config.yaml
arch: "repvgg"
model: "multi-label image tagger"
horizontal_flip: true
cutout: 0.4
widths: [64, 96, 144]
num_labels: 75
init: "torch_default"
optimizer: "muon"
learning_rate: 0.012
epochs: 149.9
lr_schedule: "constant"
warmup_steps: 2280
Rows from block 11 of a small multi-label image tagger, named by matrix and row number. Rows with one number belong to one channel. Each number is 128 + 24 x the weight over its row's rms, rounded and kept within 0 to 255. All counts start at 0.
After each channel's rows are labels from the 100 images, of 14848, where the channel reaches its highest value: "colour at peak" is the nearest of a few named colours to the mean colour under the peak. Only what is clearly more common there than usual is listed. The data: photos of plants, animals and fungi (iNaturalist).
# c3: 3x3 conv (model.blocks.11.c3.weight, 96x96x3x3, each kernel summed), inputs 0-95
# c1: pointwise conv (model.blocks.11.c1.weight, 96x96x1x1), inputs 0-95

c3.56 [126 125 147 165 118 162 133  79 171 154 146 137 149 104 125 126  86 135 155 128 118 107 143 113 102 109 207  90 119 108 123 139  96 154 112  97 126 127  97 114 144 114  97 111 124 131 107 150 137 117 129  98 103 117 148 130 115 127 134 140 117 151 122 162 135 115 143 104 153  88 143 150 114 138 125 156 120 127 143 210 106 165 115 141 140 108 110 153 122 154 102 143 168  76 119 132]
c1.56 [136 178 191 160 151 121 108  94 145 167 183  88 173  74 126 125 114 138 198 135 119 131 159 116  94 111 185 116 137 116 135 128 107 126 102 134 121 126 117 135 128 124 130 118 153 133 108 125  82 115 150 125 121 109 108 117 119 159 123 104 115 174 102 109 102 118 126  97 109 119 143 154 118 136 122 127 120 139 154 162 126 136 159 164 105  94 116 155 146 122 116 128 140 141 111 111]
colour at peak: brown

c3.41 [141 131  84 145 112 149  98 144 186 120  95 151 134 149 176 155 118 131 100 145  92 119 126 161 169  80 108 128 152 129 154  99 154 167 154  88 151 111 155 146 118 139 118 121 130 147 126 131  96 108 130 121 140 167 123 123  84 111 159  84 140 116  95 170 110 151 144 107 114 172 109 135 140  87 114 121 137 144  98 138 124 117 103 117 102 142 137 150 117 134 169 135 148  86 128 121]
c1.41 [138 126 144 156  96 137  64 140 156 108  99 135 128 136 152 159 122 149 137 124 103 116  85 105 167 141 131 153 164 126 138  69 154 130 170  82 132 114 165 182 150 133 126  84 164 127 128 168 116 127 129 117 136 130 159 147 121 110 109 121 133 107 110 145 136 152 173 137 125 131 132 159 121 103 104 100 124 142 107 152 151 117  61 123 110 128 133 133 128 141 118 150 163 103  96 129]
colour at peak: brown

c3.95 [144 118 120 130 143 128 150  99 137 148 102  90 146 141  94 146 147 104 113 139 142 117 125 126 114 177  88 127 118 148 107 121 130 133 131 176  84 115 136 184 132 125 103 138 113 159 148 155  94 136 141 110 125 141 150 128 103 158 153 161 144 103 148 187 125 143 131  99  98 110 103 130 180 140 137 111 105 141  72 139  95 106 123  92 140 111 137 146 104 144 152 177  75 120 120 118]
c1.95 [126 112 114 152 126 150 123  95 139 130 108  90 131  93  99 135 144 120 123 118 107 144 115 108 115  92  99 146 143 148 105 133  99 112 114 130 119 139  97 174 161 126  88 128 133 127 110 133 152 116 109 110 127 107 140 139 121 142 163 138 106  73 127 183 156 150 134 123 135 129 108  85 175 182 141 130 136 143 101 146 106 128  95  82  99  97 114 149 119  84 130 204 133 142 126 104]
colour at peak: white

c3.49 [115 106 127 103 120 125 131 123 153  72 108 125 104 159 144 137 174 127  88  91 106 116 145 101 129 114 112 141 145  85 117 148 159 104 129 103 135 150 156  99 128 141 105 138 149 184 135 164 142 106 157 147 115 126 135 140 157 151 106 121 128  85 133 111 111 148 139 157 135 143 140  75  65 145 114 128 137 117 134 144 113 130 125 111 186  85 142 121 119 149  59 128 144 124 125 134]
c1.49 [126 148 189  98 169 131 131 118 126  86 101 138 150 100 131 125 161 112 100 107 146 101 130  91 123 162 102 114  77 101 165 153 139 117 112  92 164 133 163 150 145 103 113 129 151 178 149 102 151 114 142 130 146 145 150 131 148 125 120  99 111 114 119 128 114 103 139 155  86 119 128  90 113 110 128 181 135 162 116 111  94 127 118 152 126 157 130 161 131 134 117 119  98 101 132 179]
colour at peak: white; cyan

c3.66 [114  81 165 108 114  81 123 142 138 113 129 157 121 113 137 106 126 143 119  84 103 144 149 171 113 133  98  96 131 116 121 162 127 106 107 100 131 113 132 155 142 157 152 151 154 159 112 157 121 109 122 125 132 126 112  93 130 136  92 169 116 130  97 115 156 125 138 100  78 107 103 150 110  96 107  94 150 139 159 122 109 111 132  92  84 126  94 111 108 121 163 120 189 110  89 100]
c1.66 [102 118 159 119 148 103 131 102 118 141 107 135  94 100  82 117 119 147 126  90  94 101 135 161 148 144  73 102 131  99 114 136 117 109 111 136 155 132 119 160  84 133 118  98 168 128  89 161 130 154 123 150 120 154  91 119 128 130 123 151 126 116 107 173 128 119 139 124  82 120 121 121 120  87  90  97 128 159 122 105  83 146 110 101 115 129  93 106 132  84 129  96 161 118 123  79]
colour at peak: grey

c3.63 [128 118 122 119 115 123 163 155 144  70 109 128 109 116 116 100 103 126 149 128 148 115 152 107 113 151 150 123 119 112 171 127 137 117 126  67 148  98 152 118 134 118  86 136 137  91 127 134 132 113  96  84 100 159  92 160 104 164 153 102 144 133 129  98 135 137 157  96 130 110  85 130 125 175  99  92 103 115 115  97  97 115 134 174 143  95 135 163 134 152 143 119 136 126 130  71]
c1.63 [127 120 119 114 135  86 158 142 133 134 143 129 100  93 100 106 143 117 164 114 155 117 201 159 104 151 187 111 133 140 155 121 116 156  80 102  98 142 116 165 153 100 120 148 152 113 148 130 142 136  98  89 114 138 105 144  87 118 139 143  94 139  99 142 148 151  73 126 102 143 103 148 121 119 120 108 103 141 146 106 109 115 120 152 100 104 144 185 110 143 122 123 110  98 134 119]
colour at peak: pink

c3.67 [138 108 111 153 143 182 127 132 136 121 119  93 158 102 102 125 140 101  89 122  97  93 186 135 133 134 119 135 174 109 169 119 102 112 141 180 148 127 155 155 127  64 122  92 124 121 172 109 149 106 130 116 121 144 144 131 116 135 132 131 118 118 132 104 123  92 113  89 113 143 126 142 110 149 131 141  78 102  83 125 103  86 131 115 108 137 107  98 100  84 140 146 130 138 135 159]
c1.67 [152 139  98 151 153 182 147 151 140 101 128 106 140  97 127 119 156 130 122 115 102  75 139  95 125 124  97 102 149 113 144 162 119 101 133 193 143 107 109 133 124 100 147 142 149  92 137 100 170 129 108 116 159 125 135  83 105 147 118 109 159 117 130 120 165  97 134 166 138 167 116 144 119 123 170 161 116 136  95 147  73 113 122 140 118 130 134 137 121 112 160 120 117 175 155 125]
colour at peak: white

c3.78 [113 108 109 146 151 144 147 123 117 164 105 106 140  86 169 121 121 128 129 119 133 170 123  87 107 132 140 125 121  96 126 161 139 114 107 147 164 144 109 120 136  89 143 105  79  98 146 140 149 137  86  97 133 157 126 129 145 126 129 138 122 144 137 144  92 157 120  92 140  59  92 118 124 119 120 185 147 131 143 104 139  86 164 135 190 110 135 118 124 129 164 144 136 113 114  81]
c1.78 [ 98 134 106 138 124 163 119 128 140 138  93 120 140 104 137  99  94 102 148 113 110 106  84  98 119 111 143 128 143 106 156 146 145 127 122 127 122 106 104 135 141 113 128 132 115  94 141 114 112 146 138 107 171 168 143 115 138 106 132 165 138 146 135 123 102 118 125  73 136  68 120 133  91 104 119 184 163 107 144  98 147  93 151 113 131 124 126 102  86 178 102 179 116  89 161 100]
colour at peak: brown

c3.75 [138 152 140 125 137 115 149 100 108 119 105 126 105 114 144 119  94 124 132 152 127 123  97 114  85 119 166  92 120 145 110 118 128 123 132 146 135  75 149 118 126 115 111 137 126 140  98 141 136  78 148  70 109 119 107 195 157 125 118 156 132 183 172 158 162 113 159 185 158 111 142 151 136 133  83  83 101 129 147 116 155 121 121 112 110 153 144 135 121 125 152 131 141 130 124  87]
c1.75 [139 136 135 135 118  87 108 127  95 102  96 141  96 117 107 144 142 131 149 151 150 107 122 106 103 130 139 113 121 174 116  95 137 120 151 153 126 113 143 103 132 114 148 156 102  66 124 148 156 114  98 100  90 138 117 175 174 133 129 102 133 169 108 142 128  89  93 184 129 122 100 130 159 125 100 155  85 118 132 169 151 145 111 133 110 139 131  97 164 117 146 111 148 122  83  99]
colour at peak: pink

c3.46 [161 145  82  84  92 164 132 136 138 115 114  78 119 120 128 178 124 113 139 117 123 137 116 135  98 105 175 138 125 174 132 180 161 142 121 160 131 138  89 127 139  87  99 117 159 136 115 119 123 142 119 121 106  86 135 167 166 142 118  88  96 131 114 121 134 124 152 115  89 153 101 122 113  95 135 140 102 162 146 118  95  99 131  84 114 117 135 145 148 133 105 131 100 149  99 109]
c1.46 [153 107 115  89 100 157  90 122 140 103 139  98 129 148 144 148 131 110 125 101 151 122 123 136 138 119 175 143 114 118 162 154 145 156 106 137 119 135  96 122 156 106  86 133 158 127 137 118 111 106  94  84 127 129 116 164 146 101 135 139 101 110 145  95 133 127 136 152  80 132 158 105 105  81 137 164 121 140 144 142 119 129 117  89  75 113 114 126 115  95  90 104 110 177  65 131]
colour at peak: pink

c3.30 [152 145 150 144 122 105 132 151 142 137 129 136  64 166 112 145  86 146 147 121 104 113 127 175  87 103 179 119 132  95  88 161 112 145 126 147 129 102  98 135  99 119 111 135 162 110 130 114 149 137 142 118  91 127 140 125 133 131 178 132 133 135  99 115 127  75 120 131 125 119  66 127 151 124  75 115  87 111 128 129 121 146 168 115 107 117 142 177 133 111 152 114 138 119 137  89]
c1.30 [143 135 178 147 116 116 138 129 114 139 133 112  64 104 110 107 113 127 144 104 101 118  95 151 108 108 113  93 110 121 122 129 128 120 140 162 149 112  92 162 127 144 133 101 127  89 139 116 169  94 114 139 135 148 153 143 143 136 173 134 151 140 100 150 121  76 121  98 117 128 111 118 146 118  70 109 108 106 121  98 156 169 120 137  79 118 171 131 183  98 103 135 116 109 144  99]
colour at peak: white; pink

c3.38 [157 109 167 114 132 117 140 182 130 128 123 125  72 111 130 118 108 138 161 151 106 115 129 137 127 125 143 152 112 153 131 132 124 150  80 121 177 109 124 133 107 139 163 138 128 130 169 138 127 125 110  86 138 120 145 124 111 141 117  81 127  92 181 126  88 104 172 125 112 134 101 136  96 102 104 119 162 128 169  96 136 154 100 114 130 110 109 204 131 142 118 120  98 131 107  98]
c1.38 [123  75 125  92 131 151 128 162 117 124 161 105 123  96 131  91 147 147 137 158 113 142 117 179 107 124 142 131 157 149 140 116 158 148 127 132 189 134 150 114  99 121 156 152 137 134 166 121 144 146 128 131 167 129 121 119  99  78 112 121 158 101 118 149  84 132 162 115 129 124  88 106  82 116 139 143 125 131 158 126 157 122 152 136 113 101 102 174 134 130 121  99  72 168 124  97]
colour at peak: pink

c3.24 [144 128 131 136 149 101 147 111 159  78 140 154  94  80  95 107 126 122 120  89 154 128 126 127  94 112 123 131 111 138 151 156 116 156 118  90 130 163 142 151 118 137 124 117 159  80 112 116 132 118 136 122  92 133 140 145 119 147 168 152 105 138 100 101 117 118  97  80 122 126  65 130 136 150 152 155 123 119  83 117 124 102 195  93 111 149 133 124 133  92 146 136 105 106 100  93]
c1.24 [157 136 134 125 149 128 114 106 153  70 138 140 128 104 105 101 157 125 130 124 164 140 134 114 154  93 145 114  89 150 127 176 139 131 113 142 106 121 173 183 115 146 107 134 141  84 112 127 138 121 148 108  69 138 134 155  98 142 115 155 108 142 102  88 132 113 130  80 110 112  80 147 157  94 128 153 162 113 106  94 109 105 145  93 121 128 135 116 128 126 132 139 110 145  96  79]
colour at peak: brown

c3.42 [129 138 110 157 114 176 103 148 110 101 127 144 159 154  71 134 124 155  96 140 139 141 157 121 155 109 113 141 100 114 138 160 137  98 117 143 125 159  82 134  97 105 100 129 137 107 167 192 142 150 130 121  98 130 148 134 101 117 145  74 148 120 110 149 137 135 120 174  84 115  98 157  95 110 134 146 109  83 165 136 109 143 103 126 117 152 167 136 155 134 152 127 111 126 140 105]
c1.42 [159 124 125  79 133 170 116 101 120 142 119 103  95 137  82 137 143 148 121  88  98 148 156 112 161 119  70 138  83 154 141 163 133 102  99 166 112 161 121 126  93 118 128 114  96 111  95 175 129 105 110 119 141 131 142 152 130 118 124 118 131 136 135 130 139 178 146 175 132  99 124 147 133 163 103 158  99 112 143 156 111 130 141 130 103 162 165 104 139 140 121 102 113  94  99 115]
colour at peak: brown

c3.18 [147 141  76 121 106 142 126 156 109 111 177 125 153 130 150 135 155 110 138 128  84 109 132 119 112 131 124 151 138 144 165 127 151 114 129 110 102 106 155 123 134 126 125 117 143 138 116 159 114 136 146 129 124 142 105 144 108 145 154 106 147 106 128 122 117 135 149  83 127 113 119 160 104 175 106 100 115 126 143 140 108 157 155  79 143  53 148  87 200 130 133  81 116 130 180 131]
c1.18 [145 161 131 139 109 120 136 158 136 116 160 118 158 127 106 159 170 102 129 126  83 159 133 131 132 126 122 152  92 141 161 116 130  96 131  94 115 138 142 110 109 101 102 119 161 164 140 143 155 142 129 121 133  99 117 111 108 133 148 128 152 145 160 135 154 138 119 136 124 125 110 116 126 143 129 121 114 174 161 150 122 176  99 106 121  99  88  94 223 163 144  84 123 118 171 137]
colour at peak: orange