A small multi-label image tagger, trained from scratch: 77898 training examples.
Rows from block 2, named by matrix and row number. Each number is 200 + 20 x the weight over its row's rms, rounded and kept within 0 to 999. All counts start at 0. After the name is the row's rms in percent of the matrix's.
# c3: 3x3 conv (model.blocks.2.c3.weight, 64x64x3x3), inputs 44-54, a 3x3 kernel for each
c3.11,100,226,227,207,224,198,210,194,204,211,213,208,206,186,190,218,205,217,210,188,192,188,184,182,202,216,213,222,229,192,194,189,184,187,204,198,206,200,184,196,190,208,201,195,211,189,180,168,189,199,205,233,182,194,208,209,193,166,158,183,182,188,180,202,189,188,232,194,196,178,177,201,178,196,222,196,211,212,219,263,263,277,209,194,185,198,210,210,195,224,179,198,229,189,192,204,193,199,204,199
c3.12,101,186,191,177,182,203,233,227,184,187,218,207,248,177,225,207,204,201,176,193,210,199,199,211,204,193,194,167,172,178,221,202,212,209,201,234,176,182,208,216,237,202,210,193,239,227,221,224,218,233,197,204,178,175,227,242,229,242,164,178,234,206,194,184,203,192,207,223,194,211,181,189,170,200,213,205,193,207,203,226,225,233,221,228,229,192,214,205,200,184,186,180,243,218,181,198,199,202,218,193
c3.13,101,202,181,189,201,200,165,209,208,210,236,207,178,266,223,209,233,209,220,200,205,183,198,198,200,177,185,198,150,235,174,184,196,189,224,200,219,191,178,247,182,182,189,205,190,189,215,207,209,181,179,234,171,194,188,223,210,196,189,232,190,212,219,159,197,183,193,179,204,211,182,191,210,155,192,176,203,187,183,178,167,138,197,199,227,231,227,204,207,230,200,209,197,187,198,210,193,207,215,229
c3.14,101,208,211,215,160,196,218,171,154,181,183,193,191,207,219,202,225,212,228,187,196,198,214,240,191,184,199,201,174,205,201,221,226,169,231,237,187,196,174,162,149,190,165,226,178,211,204,204,188,205,201,206,215,226,189,174,247,232,159,203,247,201,217,219,193,184,167,188,252,212,237,199,209,216,214,210,193,178,221,188,175,179,222,183,229,217,198,204,244,210,187,194,213,208,209,192,238,198,190,208
c3.15,100,208,228,180,210,218,189,197,214,202,202,171,157,230,170,166,190,152,193,219,228,194,222,204,218,202,203,221,209,209,197,214,186,203,188,204,216,190,203,222,156,191,220,191,164,166,185,162,185,180,164,197,183,176,167,179,206,212,215,213,203,217,244,201,203,204,185,184,188,198,203,191,223,193,198,163,216,244,181,166,163,138,193,155,173,207,182,236,192,218,221,196,148,190,186,208,209,204,200,198
c3.16,099,225,210,194,211,211,199,212,195,176,210,219,236,183,188,235,180,226,199,203,194,198,222,196,197,191,201,194,262,241,224,241,202,212,199,213,210,209,201,224,164,206,226,195,185,215,201,207,173,225,220,207,197,196,239,211,195,182,236,212,252,215,228,180,194,210,210,215,214,220,164,215,200,204,220,197,209,202,178,197,209,188,205,207,204,224,226,193,212,188,202,193,212,205,195,216,204,167,202,200
c3.17,101,224,219,176,193,185,202,203,208,197,169,145,168,209,174,172,188,169,202,199,185,189,226,206,209,203,207,198,168,175,226,186,163,184,161,207,214,190,218,175,205,201,172,190,185,191,181,232,213,196,193,228,194,178,210,179,235,210,206,199,212,253,211,205,202,202,189,188,204,198,237,208,214,197,216,212,190,220,213,165,199,204,178,227,240,179,212,204,192,206,219,194,203,182,179,202,203,202,195,226
c3.18,102,185,189,207,180,210,183,181,229,224,230,193,236,230,231,196,236,198,169,201,215,187,193,191,187,204,188,219,205,198,186,232,181,179,205,201,211,192,207,211,188,204,185,182,190,165,201,207,204,175,189,192,203,213,216,216,193,192,199,186,163,150,229,171,205,212,228,215,157,178,173,180,162,255,225,204,261,232,233,197,208,200,181,194,216,205,174,199,195,195,204,197,214,225,208,190,224,222,194,204
c3.19,098,187,177,179,211,198,174,187,183,211,170,171,199,186,196,185,250,188,201,190,185,179,200,197,188,215,211,197,196,204,219,176,194,188,188,216,197,157,180,162,184,192,211,155,172,195,208,206,234,190,193,190,193,234,184,165,214,183,203,202,189,189,209,210,209,201,177,205,200,205,197,202,187,209,185,175,181,187,170,176,194,197,187,192,231,195,195,207,205,201,218,232,190,188,224,201,220,224,225,208
c3.20,099,207,197,171,220,199,226,212,217,208,203,197,147,192,166,188,199,196,193,213,200,191,213,199,211,227,193,198,215,201,203,238,182,207,196,202,236,183,147,166,225,210,201,162,223,251,167,180,210,204,192,175,212,217,191,183,211,203,218,226,203,204,189,187,234,182,220,214,215,210,226,229,218,176,206,197,217,199,213,219,180,158,207,212,235,219,215,196,208,218,199,162,206,189,200,212,210,185,197,174
c3.21,099,208,202,202,194,206,203,188,209,189,153,226,183,221,201,240,197,203,276,216,211,245,201,203,227,197,213,195,200,196,192,166,209,219,200,224,232,225,192,213,214,176,195,215,216,181,215,241,198,216,236,204,206,209,192,208,188,217,212,203,232,189,213,214,224,207,229,247,200,198,207,227,200,191,213,218,169,192,194,187,189,192,208,199,172,219,188,177,201,187,170,199,196,194,228,194,190,187,185,179
c3.22,100,173,168,191,217,202,189,208,201,231,202,199,195,195,173,159,200,214,197,191,205,178,186,198,231,167,203,218,197,147,167,207,207,213,181,172,199,240,206,187,197,211,192,199,203,203,207,207,213,165,188,163,239,206,191,228,242,184,193,183,193,179,193,186,230,187,203,163,196,163,179,156,168,199,195,178,231,220,213,157,132,143,195,217,229,177,190,191,164,185,192,208,199,178,185,198,185,207,182,187
c3.23,100,200,198,199,196,204,185,209,163,209,191,222,202,226,179,203,213,167,217,197,207,188,186,205,216,191,209,208,177,213,215,172,211,204,217,205,201,188,212,200,176,196,217,187,186,196,191,214,187,214,204,195,196,193,234,154,179,231,234,243,169,189,239,209,218,179,196,159,227,188,166,197,225,169,157,225,150,231,192,208,182,201,171,201,192,172,183,183,220,197,192,206,198,189,214,175,218,214,233,219
c3.24,104,189,218,212,216,192,201,207,211,186,215,178,190,195,190,230,196,231,149,174,187,208,190,211,201,198,164,186,198,239,163,230,198,189,197,179,223,212,205,189,207,200,174,179,217,177,220,192,181,192,201,185,204,206,202,188,238,186,239,145,219,172,217,202,216,220,200,204,202,207,205,183,198,220,224,141,247,193,154,134,204,238,202,199,222,175,194,213,200,209,201,192,166,238,222,211,186,233,183,164
c3.25,101,226,217,200,185,184,176,186,204,180,159,195,202,205,227,193,194,184,177,210,200,178,215,191,200,205,187,194,215,187,216,212,202,195,193,204,210,179,198,175,173,222,232,228,196,221,214,183,173,172,185,195,206,219,205,179,187,168,178,205,173,202,179,206,169,180,193,194,175,186,191,185,220,200,192,176,205,207,218,191,223,153,215,224,199,172,218,162,201,231,173,187,222,207,217,194,205,219,216,211
c3.26,101,214,239,220,210,226,158,216,236,184,191,200,168,204,188,194,172,206,205,200,208,205,212,182,185,234,182,196,205,215,213,201,195,178,200,182,227,177,244,276,179,185,227,236,208,183,190,190,195,183,197,181,207,197,201,163,184,250,191,216,202,231,196,200,232,182,148,172,157,164,195,211,175,243,220,187,235,236,224,222,198,228,201,207,205,210,213,210,214,233,252,171,188,190,227,229,202,194,208,209
c3.27,099,205,209,214,194,156,176,217,196,242,211,203,228,231,248,188,204,210,194,175,174,182,174,206,221,184,231,248,211,183,208,195,234,205,188,249,215,203,199,157,175,200,175,218,179,196,195,201,211,157,204,204,185,219,202,212,222,220,200,199,215,195,235,199,184,169,196,166,196,191,186,194,189,191,171,175,228,186,191,236,236,240,191,195,179,227,203,183,203,220,185,176,166,182,203,190,205,198,186,181
c3.28,100,192,199,206,220,209,184,190,178,171,199,216,177,214,201,203,240,202,216,202,198,181,166,208,189,185,177,198,172,191,168,208,186,176,198,193,182,197,201,217,188,210,216,193,204,194,183,198,184,190,210,198,170,199,186,192,226,191,223,209,194,208,237,204,214,181,207,217,210,214,174,172,181,182,209,200,194,189,181,211,138,199,218,186,202,210,190,223,191,183,238,205,181,191,180,232,197,203,216,193
c3.29,098,201,213,215,186,191,198,233,256,227,208,218,269,187,201,235,198,232,180,219,227,253,230,203,205,192,209,221,198,210,171,185,198,206,191,218,232,169,204,157,197,178,186,181,203,200,228,219,172,199,212,185,193,172,224,206,244,203,201,196,236,220,193,214,203,234,220,175,196,209,205,182,207,218,219,240,215,212,199,249,196,217,225,224,205,187,201,196,201,196,179,229,222,230,222,198,217,189,204,194
c3.30,099,215,218,199,209,190,193,194,165,177,209,176,207,189,194,204,178,181,234,190,196,190,203,197,186,222,201,225,195,198,226,189,179,253,187,184,197,197,221,189,203,211,219,200,198,233,211,212,202,214,197,226,229,226,183,205,189,181,205,170,164,251,211,203,203,161,159,194,176,207,234,177,213,174,176,168,149,160,182,171,162,173,204,197,173,180,195,169,173,173,169,196,194,178,199,171,194,189,198,241
c3.31,103,193,210,198,187,190,207,151,178,178,200,178,205,229,206,171,222,238,207,202,192,195,201,182,185,241,193,175,212,198,201,250,215,197,185,205,189,209,228,234,196,212,207,157,154,188,226,188,201,210,186,193,209,213,195,194,218,217,186,213,240,178,215,169,211,190,184,178,178,188,194,220,193,231,229,214,208,184,189,198,193,203,214,223,224,186,182,169,219,237,216,173,186,187,205,172,190,205,163,191
c3.32,102,175,148,159,181,174,190,225,211,175,182,197,190,195,198,163,183,191,191,194,209,195,201,206,212,214,191,204,180,183,160,174,175,165,198,198,208,238,194,208,198,204,186,186,185,220,216,203,201,165,228,213,193,212,258,184,202,190,167,212,202,198,177,183,207,217,212,211,206,192,229,211,178,233,192,171,259,212,177,257,245,162,176,202,211,201,186,193,188,197,219,191,214,205,218,197,181,241,203,193
c3.33,099,189,188,192,255,220,214,213,215,191,220,195,175,191,192,170,196,172,184,225,189,189,188,199,216,191,189,204,183,206,193,177,189,182,193,207,202,181,140,159,190,186,188,195,168,193,193,201,197,209,209,206,197,217,215,209,199,192,222,169,184,200,212,210,211,197,213,236,208,178,185,198,208,202,200,193,181,189,190,166,193,213,180,191,202,204,196,211,214,219,231,191,174,151,198,194,178,197,183,197
c3.34,102,211,191,212,200,192,199,184,194,170,205,161,211,183,182,198,226,233,214,201,228,214,244,237,240,203,239,228,197,190,189,166,179,234,207,170,244,246,213,220,232,184,200,224,189,196,212,220,182,185,209,218,200,229,191,185,199,195,179,193,169,244,205,171,193,159,186,222,185,237,238,211,197,220,172,192,186,192,210,187,167,201,175,170,191,197,181,174,190,183,180,207,187,171,204,206,182,182,207,160
c3.35,099,195,189,182,176,191,168,149,187,210,216,209,183,213,192,204,204,164,207,180,173,185,183,206,209,211,223,197,199,215,239,224,219,214,215,232,219,224,188,203,220,217,210,228,213,213,209,215,214,198,193,198,192,195,211,175,199,224,203,201,204,200,182,193,193,189,196,192,174,224,214,221,218,207,191,204,197,188,215,195,193,209,187,194,203,199,195,186,177,196,214,193,200,205,190,179,203,176,173,188
c3.36,101,202,204,198,207,181,187,215,186,182,183,182,234,172,202,226,172,192,229,189,206,201,186,191,205,208,195,239,193,210,196,205,186,217,236,215,222,198,230,212,184,209,181,178,202,207,230,198,196,210,182,184,243,179,174,219,188,217,220,177,239,223,203,197,209,194,181,214,193,220,179,227,239,206,191,176,223,173,196,203,178,212,176,245,234,201,204,223,211,172,203,197,215,210,191,215,174,208,173,179
c3.37,102,187,210,219,187,213,239,194,193,236,217,197,194,217,197,189,202,167,172,197,227,186,217,223,228,162,202,202,224,162,188,225,182,186,192,163,170,198,183,182,241,222,206,203,224,188,217,211,243,224,231,230,224,219,209,233,183,187,238,209,204,241,217,222,196,188,208,205,185,217,191,204,206,188,202,216,204,217,220,195,253,217,253,228,162,254,245,199,229,230,198,229,217,194,222,219,200,244,236,217
c3.38,100,216,231,227,198,206,246,186,205,204,223,229,189,196,205,167,198,239,183,177,185,203,171,223,204,194,247,218,212,224,188,219,203,151,243,188,201,239,208,222,195,191,173,186,180,174,185,197,207,205,191,207,225,190,190,184,180,228,212,202,222,216,154,215,174,216,195,194,212,206,191,206,212,196,180,214,206,181,209,241,208,195,224,213,171,191,188,190,205,190,206,216,163,196,202,208,175,218,212,207
c3.39,100,162,155,214,212,209,192,206,211,173,227,175,185,192,198,219,194,180,165,166,193,186,185,190,211,225,208,224,214,224,208,233,192,221,226,207,210,206,179,172,241,238,188,169,212,199,207,197,202,227,205,208,206,201,226,197,192,213,221,205,202,162,178,177,213,191,233,204,207,226,179,163,184,187,190,192,192,202,182,247,202,191,207,199,233,211,205,197,205,205,170,180,230,218,210,201,191,214,216,199
c3.40,099,177,172,171,190,200,191,164,146,137,214,215,184,188,186,191,197,191,177,215,207,180,204,200,192,199,206,179,168,174,179,168,199,214,173,205,195,210,192,197,198,168,213,183,193,217,170,179,184,153,205,193,208,223,200,200,207,225,210,184,229,197,197,209,232,207,175,166,198,176,209,193,175,208,174,193,212,189,186,196,170,163,202,204,204,204,190,189,193,173,169,199,184,175,223,187,185,212,203,192
c3.41,097,165,204,234,186,185,193,206,204,194,226,189,195,205,206,203,165,186,200,189,198,185,210,190,181,179,188,188,173,200,194,180,192,189,203,208,177,182,189,182,189,189,229,201,190,196,204,229,191,230,201,206,192,201,224,215,210,198,190,199,187,181,163,179,214,202,187,235,208,180,224,199,197,156,141,162,166,182,192,199,225,201,201,201,216,223,189,214,195,177,215,198,188,196,213,199,181,188,201,192
c3.42,099,195,195,251,189,200,200,219,209,206,202,192,191,221,191,169,176,231,206,199,166,208,197,190,171,215,207,177,202,246,197,187,225,212,175,211,199,169,185,171,200,192,172,186,193,191,166,188,206,224,233,198,170,258,216,197,233,192,206,210,222,175,155,180,161,201,174,191,211,209,220,245,213,178,214,249,166,202,200,203,168,224,210,200,230,231,168,186,239,210,198,212,200,218,180,178,194,203,222,185
c3.43,100,198,208,210,167,218,192,203,217,238,244,193,169,215,206,191,232,232,144,177,189,189,166,188,222,190,186,195,200,232,212,206,199,189,221,186,177,208,198,222,213,188,202,204,163,167,247,194,179,218,185,214,198,201,173,229,217,224,160,189,185,194,196,231,214,193,243,167,186,208,183,163,225,200,191,208,232,216,201,219,210,216,182,180,178,206,198,181,222,205,201,193,205,209,205,188,197,225,198,226